Rows from block 2, named by matrix and row number. Rows with one number belong to one attention dimension. Each number is 500 + 40 x the weight over its row's rms, rounded and kept within 0 to 999. All counts start at 0. Numbers have three digits each. After the name is the row's rms in percent of the matrix's.
# q: attention query (model.blocks.2.attn.q.weight, 240x256), inputs 128-255
# k: attention key (model.blocks.2.attn.k.weight, 240x256), inputs 128-255
q.23 126:437480572482530509555548471507529542530452534526524601435450465522489459574542450453525486447426504470530501522471509487488499565550463520439512541531451475510473475488481498454543485497511528568518461563551480498529473408553550471567465495519410479460528476553414460466495433537477482526525536492474496509586524490571502484524509486496456547497502566483492483562532516490465473503475
k.23 123:411502492390417560524569555463484475527478509437463542536447435502532509521522475579552511348428526479504470512549486499518532486519489495559428532488484509531566548508449481467507499455557441611479538410532439460471501543534452528403509485501616452453527520451530488522547485491432488437454527498539527540505505473488463478442517485482504469462465460442491504524535554503449543517499
q.24 060:476469474472550550575473529540502521525528460489468499481470524468475533445530513536521451519507487501439458480570503537477506574522530545548400595496572476581496573533499506507458546490541537474555437478561486495411525466545458461447481465517497495596424574554459493545450581543474446552485493458503555465461547464479485474519483514482543492475519479548546503524525542398554513513491
k.24 068:499526505518495418480528472467583500464512484524563427559519559482525554502514505555511537445532544526465514521560510539523499579489468493468475440560481539455497540459500502554592453508486534512619556617482508548437494503439586519457449511514428536501473430459545457589475587525472555542488467489453440475447495459526509480581548583517471446487452494502484538441438533488474449514466
q.25 117:552518501519520507500480448496432541464475443488477481548439532499451417443466492508485504539560500494452486457448495507474451491470485543455536419469514415522486465494609506507463488510495527404460512473506517447508512438572525552482507532491491540462472589531522555550465500493422578524456531507481559461541519518434479531452491525478547483484513482539503514514497573507486524464513
k.25 114:486482483502502431541481507515497543503509411451617496477542481525535506444521530514475403461509476489525523639450560536477564446562479525532493526489505518546488504548503545495544497467509493442530502423474498525524403459455488458512470508464505518498516556509404560559441467481476494471496509520414544548481498510555537561556563529493551530464476480521503506515457344486505519510535
q.26 097:480500454529532396564538502531412548511514495467571504500410397500467472571466520418484478458449432517495476531465494503501482488463526536518463584517490494456502537500548526565499521511519522490378581496486474530502450535598524481586480459533529506459546493509520477478490475520556493521599502475465460478551486443580451543529542427492476498519516508428471466492524480522468502509487
k.26 088:472545486518520466478490532492422555514450536582454484520555530502544531468459526458489443556496467477492481578481554513471478528446528516459504504503560585494510522532505552498476467540409463441502519523537500493539568434473530515471537567522510504537502436418491435564521390491523521546468482463554441590486521486500500604511497440538533476494487483513545488430443549477565453499507
q.27 105:466541454482444549507442589530538542537521507434477495501529487506498584571492507549537502384424489471511494421507533507536465517465501484553450546515521516503520492504399509521517577513519459535513566444519488510518537513473505470546478446558465560438543543574463476537511539513514499455515448481471512532547522485462534521515530483541492444485495591494479512551554469483552499434577
k.27 094:465502488536606412455456511516506406425469484479542478493504552526522483494467497540522450571501493534458533465424459511557487528457481492456434437496477465532462467504547508527459492577480548450446452522459521533486485455510495504483511534469449524459469512433496477519517492539514503483535558484445502487485521589456538514485546495469489558514491442634519519523478499497600480481482
q.28 087:484488472462574443495532486459436562505447464483577582558511484501490501559462501498490472565533494491481491644461517508487528489463573466532461537483495488478531597511501536460489540530526518504516551588496558497574494496511535478564510514436455466558456491434468485479536512509518532468490463501487511467532407520573505572511495462513523514468468555461443488486505483506477521421434
k.28 084:439423511477427555616558487470527463505503481517462509564426510508417525457499576477526519410499508553493503543514519547514531550486536490552429473489513506435568524493463529533465506486434439492526483559551461539522494496421555498517505456502590499535569424521514530564489505527484518504459459576483503511514548443518456554501489491428484537523450514545513494495476495531485507557481
q.29 110:420503496510492491490464570549574595543509493419531473486473513497463573548476512458507533482419486492489536470563445534444501499535452400501509613531568435509561494475495496500480559454521594478564543471476479518490546549522493534558486457497469516473479471519464420524448544490493508492546484529512517515515540404509513543526513487522492519519521588493496476578528514472591501483517
k.29 109:584510525504455470492495508498579462453453524452463442514506539474444601483478480479548477566495546475485533467578479530559492580493448389460496490502494498550504485517556504475463489486490501494518506512501433557430519460496552507465493518599496539490487410470570515568552487487468520550565442506528523451541480481472504467457512563458492488609532461518455531534495583497586486507464
q.30 066:560482486493635531492446514507552520479524470431445517500452608505478542456505496469481523569571536424451530478493476537481459461483455481478476542526542473575486509527450495441478545528537510436591481541533466466485533488520485525519468559541480555488505528591535484570468460479448505471523482523495550532472533496472490507462476491542545509463474493521521523526450551504584518503497
k.30 100:504492498503421530545482537471592452481523479493442477548479539468406519492531525469549496382457521537493493469539530480504526561502534455455380512482487556453563478481501472504468430519492500467535525498483456506475492478424532493460515465481543496598572466535504485569477516563441507581471469514492506438518495517512529464467480572511434553551516533549517474464469544481481571511495
q.31 089:473496545492420528453457523493516587521492493478440494496527554495509471485521416486552547507496480491468484479592505475427476472505547507553493508483501490572473431456525552451570495511543475495514430451487558497483474496409526474480520465561539493530571529433466442517583491504473538539469440491507520463443457510440551574496489517534585486521487550555481490523533520492538469404540
k.31 087:519513497519514431519506471488532475439598407444478517471439437502483485478486465568616481522504526479480550428423494536562512490466558454526366521497472475511472499490516448559493490530522502438468469474503503529440410590499418527501442529483465519513578472579437493490437536501517488480512516477454544538485520551494515384501518533507506550448462504559460538531520502530517540489493
q.32 084:553499447464499483429528494508503525536470427539557491502544531490471550522509530522480524523452497572485460604505446560488569465534533513474523572516517501512521575488536512462430504497509597462469567448472563449535500491470504508505474484489462517501520556511426515476447465497496485479431490462542506491579477517566559485475482521510468560419491541444449488513474522517490581462500
k.32 080:472495476491497549518443501528393482543594551465467545547469507443500458501468512468522538563485525501517472473524469486540544507522557507492479438548509436482553536542488444550507497499501482497476553502504510450501448541497453553487443467572531581450576439503562515478560530402533501491514493486521562434511481435445411521454500444515568470489514481454493466528489512531536456457460
q.33 133:527490556476412481471520491504535490470533492478526519451541511516481596612507502494532554433464543559501503515542457454527534540568453475500526458487489525531523574497569445516459454508442515549541435504517525483484461497574533489492565547546533504442538427502426578420479443520427418541505503495556484511531529477526492448458503542472499519492518579461521487537528436553522519503482
k.33 123:451552492435383509551550510531511507514511515439408539488483536498571496485439448531535522570522575459536503509562509432514464432498418530478511511461462477455469459534521449504565475425502447517493457438513481516464477513501553499465520515539520483501535505528528597429512490568476479502490515508497474518563532502459464456465490510469431478499509457387479547508540498506483467528499
q.34 107:524472480493514415494534451494513541533448542555564538467497473506445556586531437447529458462428424515571453526464443509489518535441509512452472578547469516561494519478561434545465474546528549531433554527473505520515433532495447496515456508532457508542558568580449539504588517512564474519561495522471426412559489444455444543566528521454500509508483500420492500445540466463547455506457
k.34 105:418540468488666491519493505484430470474492491456473498497483515524572522585496517496440427456518547477469439566493467487478509466457562543566404459515546474453525491499468531522494505536554468521488376496483538498495505516535516548478464567510481439538447497395436449427526475540586498425438560463513505573514471562491539549529481464590456475435475517570496523477509474486490463443475
q.35 095:516497434491515529542451534523605536513560512500431436543532496519440545460550570479556499473497492407468529479483470469526404480511464446512516564524520490568493455462369483452490539501531531474497519421517467512484535504580518559485499538553490481472588515492499444552480488479446523465553465454489534541488540458457526466447486477507529492455485553581550520578496466514490558510453
k.35 085:559473522548571476417485469506527427437478450631544432554482524543536548451508490500516525552524485511483475495499499480505494500499451458456494450493467533529502391502631540539490428578474565448457570507467494504464501399511492486503530477459526592524497498467529588504475502519504547506459513490529452484471526466529540506516456498441513532542495436538502493388482500449474467494503
q.36 070:497500563478474549506422476486499596477501485463476556524504548542525461516465473456544508476495496436486515400441507536444452515505417474452460477448525492532552426483558487451557566534463481515542526512538514481485528456456558488498504555587572519407546426613556448554506532520450517449547518529485503550464509441475442510491521473535514498528493505538513481546475487526522445501541
k.36 080:580488464525461555453509485498539446479503497403443516509471458471359489520535449581585517433467519486492542529592504513479519515580475450528479536476483509489522481476476478442466495454539520515515498547486506453458460577506523497490489525502514511510435496575488547504512505537487503544499436540473494466513497457558494422486485533473542476504534491432438516555531544498524629513466
q.37 103:484487523462509538435452521422499542468450501521432526522547566519509560507506481506482519566563516558462512511580545476503499557475448520506516477486527525537532478514475498444523532511459404524586499546520525440487508512422437501500523511516501529538595522529494508561547581470500551539476483505534491512470442499420548453455527488545489423504496525561486567485505475474619487443538
k.37 099:489499463482574510551433451515514488498494501412518557486439435519446495520549501524513456383475490569453492489498477551529537595485548505495500588462512431473496458499376558485468522535500461494538461494537538527530542442524466495521443485513533510508461492456460500497475455524523399537467536574505536442475538513514501556471519533518536508519506519533519474464509500455527570462501
q.38 145:450476543501513444534535518505583470540509490455420544470527525481462495527521509466502486408438440510501488480490464534459514478463582561534420582501478523566498490492518585458535418491476522463498534459547499520396536459466566453448496537509479492477512505448498501548489490497498474524453498497535538542497476509412541390551502509450522553521510525453463539498535506517484547500567
k.38 133:409479498497568492499527500521457502568543520518519525510464529504497399464497477500482487568570491474514533406455484424513467538489552526484465338492479498504527588531559510544476525600484480504458481573466462476518477508460485569461445490473499499522525507579514518510472480478503553454473543460448524440490502559472489506485512447462483493444496423494520457490523502534495408456512
q.39 093:427447545483524509527502557445536449482492454553453494469483524512495478543485514462477500392506541442465500500525543582579498497530476507454443491509486467481498486548520562446576522520470501571493476500545430607444562490502457490460507551492576551501454518490544470474461548508504516505546516445498492499487480476493480424497516454497464561539519437447492510477421559519503496455539
k.39 093:508480487435466501496515552496540581525424605439495490535548540433508489532500477480473443513505429548481499449460494492502456514499561469455538553494522511494523590476504493453453496483546494554497535589546429527533563514534477514507490425530499500484508501494506413549631583462545501482470479587539515470530455456492482485449529477511510550538534497430507487503519603534501465505518
q.40 117:508498485528476468477497565483518507490470437535427438529495486503481494438433538498481553516547532550523455504463510555545482498487542501510540508497494508407480662534497497527532464507494505476495576376487501468530536511460617475442515537461452569454506477379537597515526489469468502507427513495534523538485479545443523546436514545486551486523486490478496512466458473516493530464529
k.40 122:440476520496630468522451512497470526529487486543606491488493466547565483536465490472445468634547496485472456508416500472451488441489522559470464432556504476519502542522497482518483513543527462489466441629521508463548445503486452513528482491439448502523498515520416449498472482466539479480516544477521538474457508560532568607555529487489524588481508502509529460496488413535459407437513
q.41 093:496503468548624385517524483526456508487506537494574510493454504502489454486477484511432519540413480480495493498418461485470487542501549495355607490493521478542487502428557514503472469449459597498468544536472468530537470548577486502596466492440431456449423454490497503468534488485483519466535555553481489484572508502604461519489502564474434516538476521494472472555466515555513490473476
k.41 090:464476483510514561471492550522415524519435573498510548514520478483440495511458503435470459468486541483525442570524534524421507447530466534540542506510528568534491473503446564516452509486468430506476556474515535425488489434510508493541568467545563494519497538478496522540580510446518571478485448540541498540522444473564456605471486418499538421536546472446560485536544500493516516445528
q.42 053:471470483515418574527552485458543461451462508514469530550542460550583521537495477521504482473477510547537478403480527464569503530471442534503480392478460505440514461480521429524569442496478433540460516544545483506469483517506483525438492489507520440443578432509491518532521520500485484477493503506547482568481506536457500432522495462504426451507506537502502485481523449568428518500550
k.42 079:502541575464521468477476494560407508575418475503526486466522443531527470536421507557434476535508449504524557547428487471484528442446494478474606535500522524549518471509534487492496537561510483538447457488502528493519501475540379497497546566479399451505488589505455460425458375486520458418460544469481461548475529556513556547506466466507513498460515484525477463573547497526502434519502
q.43 117:455471533534441549567480499501390540490475506460555608551482506462502487505522482509506483509527415563491406476532489446555486577506613510516405518455502474520512525517521495483490506525469509509511472572540494463528454496488522477493482527571557477531539458563404525538501494540495524492471486504526513448466443508475483560506505450492529514511495579464503470480503502467512431419539
k.43 101:459519511507558429603529498466453604500507478472581490515490472497520470518464532500420488477542543523496530593484525557501528430380497470515446548501509491488506506553479558509521533522475527444579493400550477535528454458456549548438452486498477534453511466430439504509501445565533452499501542474472507584553564499574545549515529520478527532446496502522524490478441503511545496498498
q.44 120:564492471531576450501534428520402504488505558500619534506492492477473489598491482542492466545549534519544487562469480472463541517496504453422508421545488472508482533503549426490494455528496555506522506633478513463509475487480473484543491482583461514552543462561456541440465418499508518512475513512483522480535513495552506557467479439468486534450497529463522492504472586519478533527525
k.44 110:449472523413390537517429526518480476523485475470377493476501459469544576560484582425519512388473481482576519474527500513538548442513554517496468565480508502539574476563440531486549529500545427509474496395522453489508466468533503484466495531534551436545578506429545479489501464518443481522526522501512515555578533527494502570493515533432504437439444544509527529481521482496474523510504
q.45 096:548481481547596491583525463513425450448482534504563559511474462486481430512534529518482482561499484457523479525442506493484513545451620462457371567528463522501466534527515478487430554531531542556477485564501498531482490479520517475536468516543487517522450512523485520536417447515522510482493541530472514477513508481548467476510498480461559538498506471456511497475505528452502461529515
k.45 092:415493507511549465540502476447531508486527524542552501541538568454528502502575550487501495444524491484505488528495528490462504500521481552468453428481567534546546555500471533513524491542441505551488558523409450509540484523497548442473539505437484432543464595417562424562506527521462591488490558511481499460501487583544455570523518468520453480458487505550615465437458458469466509502480
q.46 108:537514517562487534589493480514498513472473548520550509428496427469498469538558503495511437585511468501564493464462510466471458488523504480496463560502452514492457485509489419497437473516539556538512472456455507538553517538553514509502485452575481428491501455508518487482484420491483483462488523609462481467458523444551505492503461470463513529507504558506574454541522544466419439527518
k.46 099:486485568519441471484550477455510482559536447576466441498508551499569543472482544462539580428507503379517494523595476521521524455525479493478478466521485466582516504464535449495518580487490604467456531461522385480434460500532480511449526531431501499518539551440512519488477480531421567515514468430500536477509503455542486484526466475443500469439503489499515519524508512475480517464430
q.47 129:491482550528447506457463445513434467455490480523485493513372549461510504401507477506475460510504477514399482509557485532477454522510530503485544409498537442542477396444616522498550470446518542432468454428497511520488487501602490517505578515466548491471465486444498523516489458498451536540558498516492530483493507535437495528484518559535534513543500441505506459509519585551526441458512
k.47 128:500501507497486425498532480464603569530436496456501505438525462503492546456504512459511401488550505486485548535474543496492510431482477487525553626495485571527440523507439521456536465481494536444555578416483432510492445450494611505499501526483473504527489508530452476534473483516459487548477490510477518558495494497529530492538488581480489530547529488456511461512504431449545593574527
q.48 093:545494521487521498462413512502394418474476499529544466532497462486505461477527470524523548536487526529495452390520461491446455462489470584490551405523541437500487527436474425531496472469521546516558457364464554505456507480464583497472516470474466446454483479493495554500499528520505465520516506475506507408507504485461491564502523517499574556529504523529517459542464518479502541512556
k.48 095:532489490549409521507486436533537608504496521490524550435397461490537425591494469462491561590502485392487472521497453501513544445531488535490526494487475510539510514534556495491470526496518436548465531516499536467530483489580521466531490517491453504408514471552469522501473492466502515495549528525470506495516458561577517502518508507474552473541503537483503482514515455500496434518503
q.49 131:477557484452577489443559498494438534450602458549478610501631566520473528438476558553490505452483455486475505514453480469514514502492490413430533494514505505543524499567442435516512508528523469554428529489494523524503517504568494532596532523528531476537600515402510484437553438476417521429498493441517536557444522522476482491525494555459537488482510557521509494496541453478467481506451
k.49 129:485486515502454519540404533446537468583462477505447473439514542546485595447559515505506479479523521583518485515504500463493533562480516525477448543498496434460492538489537467540456501514475558553525491400510515556527490544502429538500455473544561504548398512587483523502491520588472532603469496496446512475489510452484515483469528496446455459476494502467498525472528558448485545511500
q.50 106:505488464522414485513536452468409531555460486486589517562543474509441531496486486444527475411487556401520507577528492503495471464545524489471465508517511566578445467496501481476542501532502588449461478532500511493439464483546489459547522476540523474550482504599437489427523471488477546505457474527481532473463483477510501466520507498518517499469547565507464466498522467503559519480467
k.50 086:532508518523511611471466483510592486492537487466555523527485412492521608521557488557518474509437543494518495483525560531491511451455450451515431516485502540475465449516501378484428510522504511555481398494498476496484467480476505531437501444533532516568530467487516502536520537553500466498469484460548505482490513479476437479435513530447457544516515516501492519507489506452410454436525
q.51 106:496529505490552514534477514481510400516511516475486543510496489506510517550485482419449458502496425493549504428514504461516458553525580541522455467523449444465523608554365453520532486498517451598444598515532456488527537544566537559473522504454518517504537530462552526484560476492487480419458542522544537490478469485503467527529471453506541518505507440499565466437498490412478464500458
k.51 093:472468465505431471490532477477479467524387449477405496493425587508540472433511515511520535525524501556440511545491568515507456504508462572588484542503540480452518484519490606576541485539499498512494447473517476492506532453519439472483462518440530534574481462448550503442488562498547489480498515578401496552497470513525495503510498503493574589493509442518527468461517564546558416453461
q.52 107:565461480483476461571439558451492449498441476521475405501502473518519461460508512495453421571547543651531522469546537484521473529482507591551493507520463507482502535472478630485474502516515509481466499496500436502457542572487493479479476540481436466452494543496487517498489449482563482554451482497538469478490494541536524557556496536471481537519504490480469471445553618502503505484541
k.52 133:484515500490590517460524578524492505517534509515453530517598529500508506538469492472509522348487434524551453485466552494559483452569480464544474525532529495435536472415369540539575553479537497519494523451493466539505540452407456505572513486432439513497527500544413482538517498512505471531467470532505531555499460493437516478480522515584473410447498498538502556471498537553480525426494
q.53 153:493514526519554557444523515504519539509596458402580490437525556469529527564502453432524484486546499504496455578535497507513524515545479519522532564492495499502495495473584453520485448474504470471491501594512545467527482485487478529480514545546524586558575514545485453479432445467448543466439463593500512562584460507525548496508474450522490491511497528474492496501522485566489581445487
k.53 142:423528524528393446535510493504392452517418555545461455504500446518459509400537468461479496489468464498460462512533440465479546522488471440501534482529550489621510461496452469496537522509495600504470627427452443552446511550391536507556493488535560529499501446478460567502555477543491521560506475538536514444518490488463528499472480520482472514539521446525495511498492520513485522475451
q.54 087:453475506501464533499523559513581571488518468512416545493492527485511527581483451475453524455475541534504530501552465451496489614490515483527416487440496493505482567500487558478505527541446489500452575550523442520519503525457453511490500555523456505497487486557392457463452462475492497514507428438491476493540509540497536526560537457446468486519513467478438550514469412474506547504477
k.54 093:478499549460534505526538577534422542513535432510477443505610481538501459453474561522508553458434491468485500472521493541446460504503480489549522431515538505546565462465459494503555477440481506447542483431482479520472546550465500481443532445452462481549487490470502532487486477540500488533511516581479480533467568537493532481462487536519408473493474492511478479579526534540476522507477
q.55 106:497505559523623571463472489520561575506546519552521502458497520492485549539503484528514510385479494488549486529458452483473483520555583484451429516451515544636523501488525402483505520487486470538556507422511549504498472452557447529541481517494506531553524434479486535476492541570450516524540436472466481491514508444504495469526445468510529495511491552553525505503495465478516446504459
k.55 105:451459575534451544495523477528457528509502441525493495528557483522541588497498414537477470559548520495477471510562557471456508526395489521551405477526492525495519484479522506504515465478479521486495509487495460462442500505435487473394461405486537461528459588427555492444525425515555436497478495442464542476502574490480459428538547486412518469475505498481476507558512565487503442504453
q.56 140:526501513463356479550466462482455555507515441532459460515480481555543529486502564610506535477507482508558505568507542479502499454454488503538516469500533517498526520510523587555518502468479484438445477473526446490426504461514527414489468466465534454443437469464572545492509478503532470547449467560513512507497561498501485441496525509449530438477509466447508462464544580495410465422514
k.56 123:511564504507669506478501432517502516526468496456562503485520457466483516562528495536504509560511467501524519515481510511410471414499554489488479539504574507469468531434535503426489509507517483472451494529522487473513479483519481518556455566516430476458441429503515399531477482468514553488474537399538490508490476450525524603499502447587545458420497470553514474525519581515433475483521
q.57 081:476506459486518435495530555483503518521515538550480537493535548507488544499504547397500479506519544389453530500559479498561502550544471473480508434555517497466480478520496476503528461499495475518501515615443498486532528525572506517616521536539486534516496551531427452424480473443519531404505507460502528582437493566478502527450476512520480532451509529471496522509467441499569530499450
k.57 083:501463496519437510550454482476513506531526501495450410519457496484492581531528504493493524547479487512503470629537558515497527513496434547551545552448435487496528483531580417539503457518525563510487475485490509533541460484512497505461495459498456492608523404479480544544484511491448519557548446567530542508578487494568506528485481464433515496531502592452459563495515429525480568525505
q.58 139:543493543468556554499514516522500463475570460512578419475500507487496487440506477611474463458486478547518524471470467452505446480506507459495521519506494457552487508504459488513466520489482558552507473414480462546467555539559450514484502510472466453385511466456467586446423456495486480542583524537507441462543567502509491533550496531396488513541519495507526482474528521532456490572534
k.58 124:490497484479493474417461539480506502587494495493357529538535529516474545487547422474521490429512489501523491446553508521530468524539511531544457547540563491436484423420505511547499555512491512524526492535548519545463522566423418489500479442436451497478436544559492496526527533508513508567480501465492539495488483488433523431529491503480515436506486455483521569489498544516473440428512
q.59 170:524464521408596470451454541518376478551432544507605512544560498481477524461524483517507518507474548630478498473519519487470494521593525517527505482560490470561516595461469459435422458458463550496526504394492532547463523493505430531479500501490490476501466518483438542505518494523512410536506526490510508511412514523481487553454535510497518528498516462493514508561474489474580470474532
k.59 152:397489516505513509563472547478573506459493509455453460485535443467510478560509489436498531477455468509540455494497486473550551492454503563498445575465480599486526478466438503516477507464537476546528560505452537485550489482477497495560494500472456492503515565555444553496514464547504477507481471559511523492526464514571512556498471454444511478450535465517496474443473456480500525424506
q.60 133:447527462496530475486483497472548459454525536516490549530483513470558476444521559517549513522478565559490513535443465454532480598513434462471492471520465483559490465545469507464493461487465497488556429533492508464487535456441491535527580479499529504495582481376580486518468524537506458437465490419509482596441502497547495468467523535518454455461530457479533517522456453512520451511499
k.60 155:463478474496485465589514498480489450488464493488420496480553560484497544560528471504522499440542477584482523500427519463563532523535585523450450591498439482478474533472434494532546514496483520536480586436477540543516441481428552503551495510523476486511477498546498466519556507516476492607489485436451512432475483481506540498499496486504515499485491497474436559462524503488572582519464
q.61 089:524504524451592537423545512508498553520540453447522473416495647533481600431481476551510452511473444522491497518548468489487510447552516453521548546482520521506533570500537507494425502530485513463455532473579509529494489469483485516436466511609473505436500516518450441504470470472460485524472501512522440553552536480474518504519512533462490492507468510492496550489527593513484491525494
k.61 086:475557482475594448500526545515451483523545527540535484485527441534481568444497469450476513442477517500524554406464490509527449564512459509394498470504537492529505522483450539492521498524483504456516534476520450495531523578525427500492507526487525488476526502486457516553501546529539478471474515474574496505520506511457579558460494536564491428424457419519507454451476472497465525495505
q.62 129:540495474504533485508479493417522499430431496559452477507526548555523475460547599468527469486530471609532551497506496459521502556526484459535465461511563461406482433498472540470458530545543513515517460510511483540471518488601578467611438556515479484436483477461426463492513376471530466571497525450489528513450518450419533529530475538511488517464584511472537506522498555442475490538520
k.62 118:482526547452567550499493541536545494557576552468468455457506524510574541513499507657530521461564525560567500498429483526459528385503524510505549470520511462507534535465419488490534478461522496549513466510545497540525491524499447510497471500461470480498455418454493536553472522511534483530505473562500542512487515523408488522482433475527518440493469522528505453516554492532506440504486
q.63 064:573510485514375581507596471482457528516435490527479489545504502469505447525507480542513503522520476561517492553525506521503476523498519445566491476546546510431474514468472541492506521538567561489466469497478489498461495539532530452485476487471557467494472460573422479490542476471537525562481504524523531430541471482477524485549501535522483491482533500493438442487543558523467462462491
k.63 068:538538510455566549456402502486610545539474528502514511490396537466514508474494534560521541504461514454474544493486474523545508419510501438545486426499484483552481499565459420511442526507495410590567465544515467503502528565569571511499532489542573482468486470491512492497473500503495508530550492553486480445456481494489476446476485514524483574533492490514523471531525569483415409516536
q.64 104:537485443516526474436511475453530479517428510448539497594490390457490509597483497432509479560529498462465495527472597558503472565491536488536457489580521494400498514530554472464497515544549525510406516522513532484497452507580459471535446545534477543529484443449484538525558465483588506445432508501519572540551502556491489505479511516582480462461553453457501456479470513481522484470459
k.64 108:535540525520483576425490471508426419467449489529469484525423511501585469397541528565506481533565509557466519476434463497426493404466573565506508474528544495594525511503539488479508484461518524434475485529461541484499444494470487514492510516485533514539442486473503505484476511489455511500519518474531478529501498447466482523510479509527546555575503489502470410548482509509463437525505
q.65 053:451468513562472402457410492488558535489474476509471530534523457521511528538467502428485503502516589425514530495556555532523538565509514483455404473510421512441541433511523579496501491481500473442455469628516550477501483428430486533544501520494482542533492535525570445471522487480561489496479419484483543555418495529565499479426517479541482508444482512466514497498451468474526534469479
k.65 070:478506537515461480514498529554438442441522499521473416556556492480508490532518547479497509547483444466487448547559446422466480502521413555511494573474542442587531421489509433511509484475539530502439545451454498497524449486479524507571449516486405517516527507541462520465537478511500512508515463530484515570478502496514469533444477453458513418495526560523462493565551424571546542567548
q.66 081:482433527453564456489448543505465512577516473520539491436479599485478576426495445472475508494542552481470508458582487491534513486585501543483528461533459480585511593488492506501539468451466470490515549502502445463470514537476459535461543494580471523473460620566488482483503492473507463509428480529545511526433528519539504569449499496489513525530493491491473511500474539525546520442451
k.66 091:467479452509507457537535535488518524477537506509485509489552429492474511534540493399483524465461441499541492557521555481560492532525417497521494550454498533450522488463467506538586510521511543465487572454478497495525478416477477474559486475482457522564555481484400496549516538487489461498464494533547532537589485502556541561492532500496482416446496488518480545424499479505515593467518
q.67 089:497443538491605469464477573518457530608587480474513586394556542478452564492458473452467553459521494439512509580510530481516540534533518505473493533513460551560531534508450480495547478524484488486479610519519514467512459467408520544498492470503459582529487561506475544530531540458461461566440497546495506516515495499484536455463502493443511472515480467468474548536497390451544480491430
k.67 097:427447539503551523448500596505492456541556472490512444492598481519453523489534536452493529406498521517570440547540492463533479518504447475491389553478501516480528479450464486549545464491480537500515484388466479531470476494486450513473474513521522510579475541552540542521481507538540486507463454537511491523495533488507505449462515491405447420450535478460507499462503572511487531520530
q.68 093:490487464578445522527459469488547512465456508501422503509449518519532476561487510502480528583530434523527496562453536516401495463414474542546492608425505500453509471519513625509528484522514483463527570521508521505546493517431466493453426548428433458521504405523509470503508545540515538457500494507469485514568476499576494508555516544499454400463450461543455513498546517478504481528463
k.68 095:480504469465627422543520502449427474492500495509556563487591509533531446466489583537482469497549523448517564469508556526551464467514572402501504432492515435464461508500459545527510473484447476482537407506548462552460534481447558494523540475486588501480521495393590444494500453510530456465493495517501473504450552497464453455479521470574503519472538442517556510546507557522467469514482
q.69 093:522425504579466548486473493482522480450426487491409492456497454514551361535541486531454514498568506575502521529450558569484518551429557564537460545527460480451499456467547553493493474495520541447517529468460495461476519488432528466476442518420456493521452465475514600520490513489516515540511435552455507449544433533505525454534525474497450535506542449499464481494515551468443556521497
k.69 087:506473501503463543406518529522448446549509518568510508562597536504500452588508496504535482413543497459541457470515507488539471409572553440611477463565521506495452520461476495518477449473526478485433460430495450515465513489509565479460484500473490526433517518509489582481495429489532498455534465495482481523463472541388436418488523502462487469443564529495533525596512497548460482475540
q.70 130:529496523512507507515530518534533552488580464520416498446524605481571508507483489517480477568525472592481505434467530455521469530526513408508564449465488452429510534472482520490470500472521497496493460548437429497552506523584420463559491522492459556456563503487469452506456479508514476476529529493546454501505553537465454479470490517537424505497497491486487513498499517524472464502477
k.70 118:532496471442482448549525510460448541487418506492422467549484511543485423505519494466489471544467477506454498393418447468523451544535583483503516448524568418514477490511490474549482484521459542479467503548527493570519538497465518509497430506476546463448491435442516441522528500490500533566497529492500561520486498515506523568551502580482522502531456498514523499464532467524497522509487
q.71 152:584477505498556503470532508515511525573474520492596482421537423497527473484508458528482537459526505455528475550461534534555512473573472476517483600511541513548525507480489489476490499508520503520543450442526539489480507479585515474529472521524502479485405553511461571535499497510499438517420493622523534534495485515480528430434500567520460414479540517460498512499446504458504468508461
k.71 124:464517489522541525444499530506425469488495485491546395513494478533497550471560487518543452461580468537461471503460495413460491493450450497546496490498529540582563498503521494497525495508510543509411601430482502511512446485441497454561479514481571520543535558456480533442528501533480487450439519551518563469528499469537448515475497459454537445520506533525478519573483522496516506451526
q.72 077:453543495513491552465580437522505618510482547438532492572458512485460522514493492486527472532507501540476465556453482494481493578588456474479527524501549555508475580528552445466453512472486487460494488517509551445486428462547504488454481491637601533525542491466561445539498548504481494483426486467480508546463501505566458495459468526581482446449487448485480531475546589531504476447483
k.72 079:516539512489521494542534505485500521473478529481542460524453505512523483474500439484508443474482542593457530433460521484524513527508569460441476458444490520488483517548417543480530468526506512533538591550491504473462479417545565471585531503567521489511555523415530431491520509527514499492482514391543516468537540497589514561557518560526571597503452433545523437447474529454539520504456
q.73 112:493504518508498566459450539504519473518516508470500566506504564485492464425524513569492555488484482600467498447540519528472549509498469518511529453509467473491553529486483467520566445490491496457576498403500522556497530542356478526408496465453471465499532412439516527539520513506514443436542437478500504499452468495556548556493539517494508445570473487549486512577476427482491485492553
k.73 127:418463441489530462504494529485556519480579498444484490461559494523454424548473541491528547394556527485542485520442495495576500512515532411457518498456495459436477592487442545554456510494443468496497494399544532499493482495509526485520515553517522525504463543508503556530472511489525453527511462554453461512505492543463459498437534492464499473464475459521521493471474475466523533536497
q.74 085:508485518465498538492547469512449480443522461499538478514534405506447449494527484583549564413484499531494519414404487554451495494498615455476484489485508492551536444455518489525447543471525556522515456408476508498422491475597424470507494504522480497504501447398509529518495495546492519567538495458532541442510548449462468432571516461524489525485544517511522462531548568517419490484518
k.74 088:526525518542379545498510432550486536486474539567489539503426529480570497497534436529482486583476539458475505466498426505436551455451506604501518458543516557566431508466573497443445495476519513473497532525485492455502498534523453492515474484449401473432451559499455472465496470489479489458472552438471521466500512466430510551545509519515511530494502504528486491563515503482527472524521
q.75 082:497505494472527518508543520472463587494521456485457475445517552518456490518515479479444478412509505511525509509550450469518500557594496443508485488493541540552454509531507458562514507535512514481526531526527482552446513490533567445487491521568522525449514520467361489447474456461462511617485483474486506479547515468492515489586451507440524481498533533481509458484535505500478477544490
k.75 084:488501532500558571468513558541492537545547526546561451487465488494516605462519419544524565428499512491534437512495464562384494454427462459566545441525486527532536508508472421535527492447505490463494446477478438477473478553544446486390479445484484511473480508481467546508525516501530497528492513527548511508587523496486534535470485507432466408462444530489484461628520539538470513493530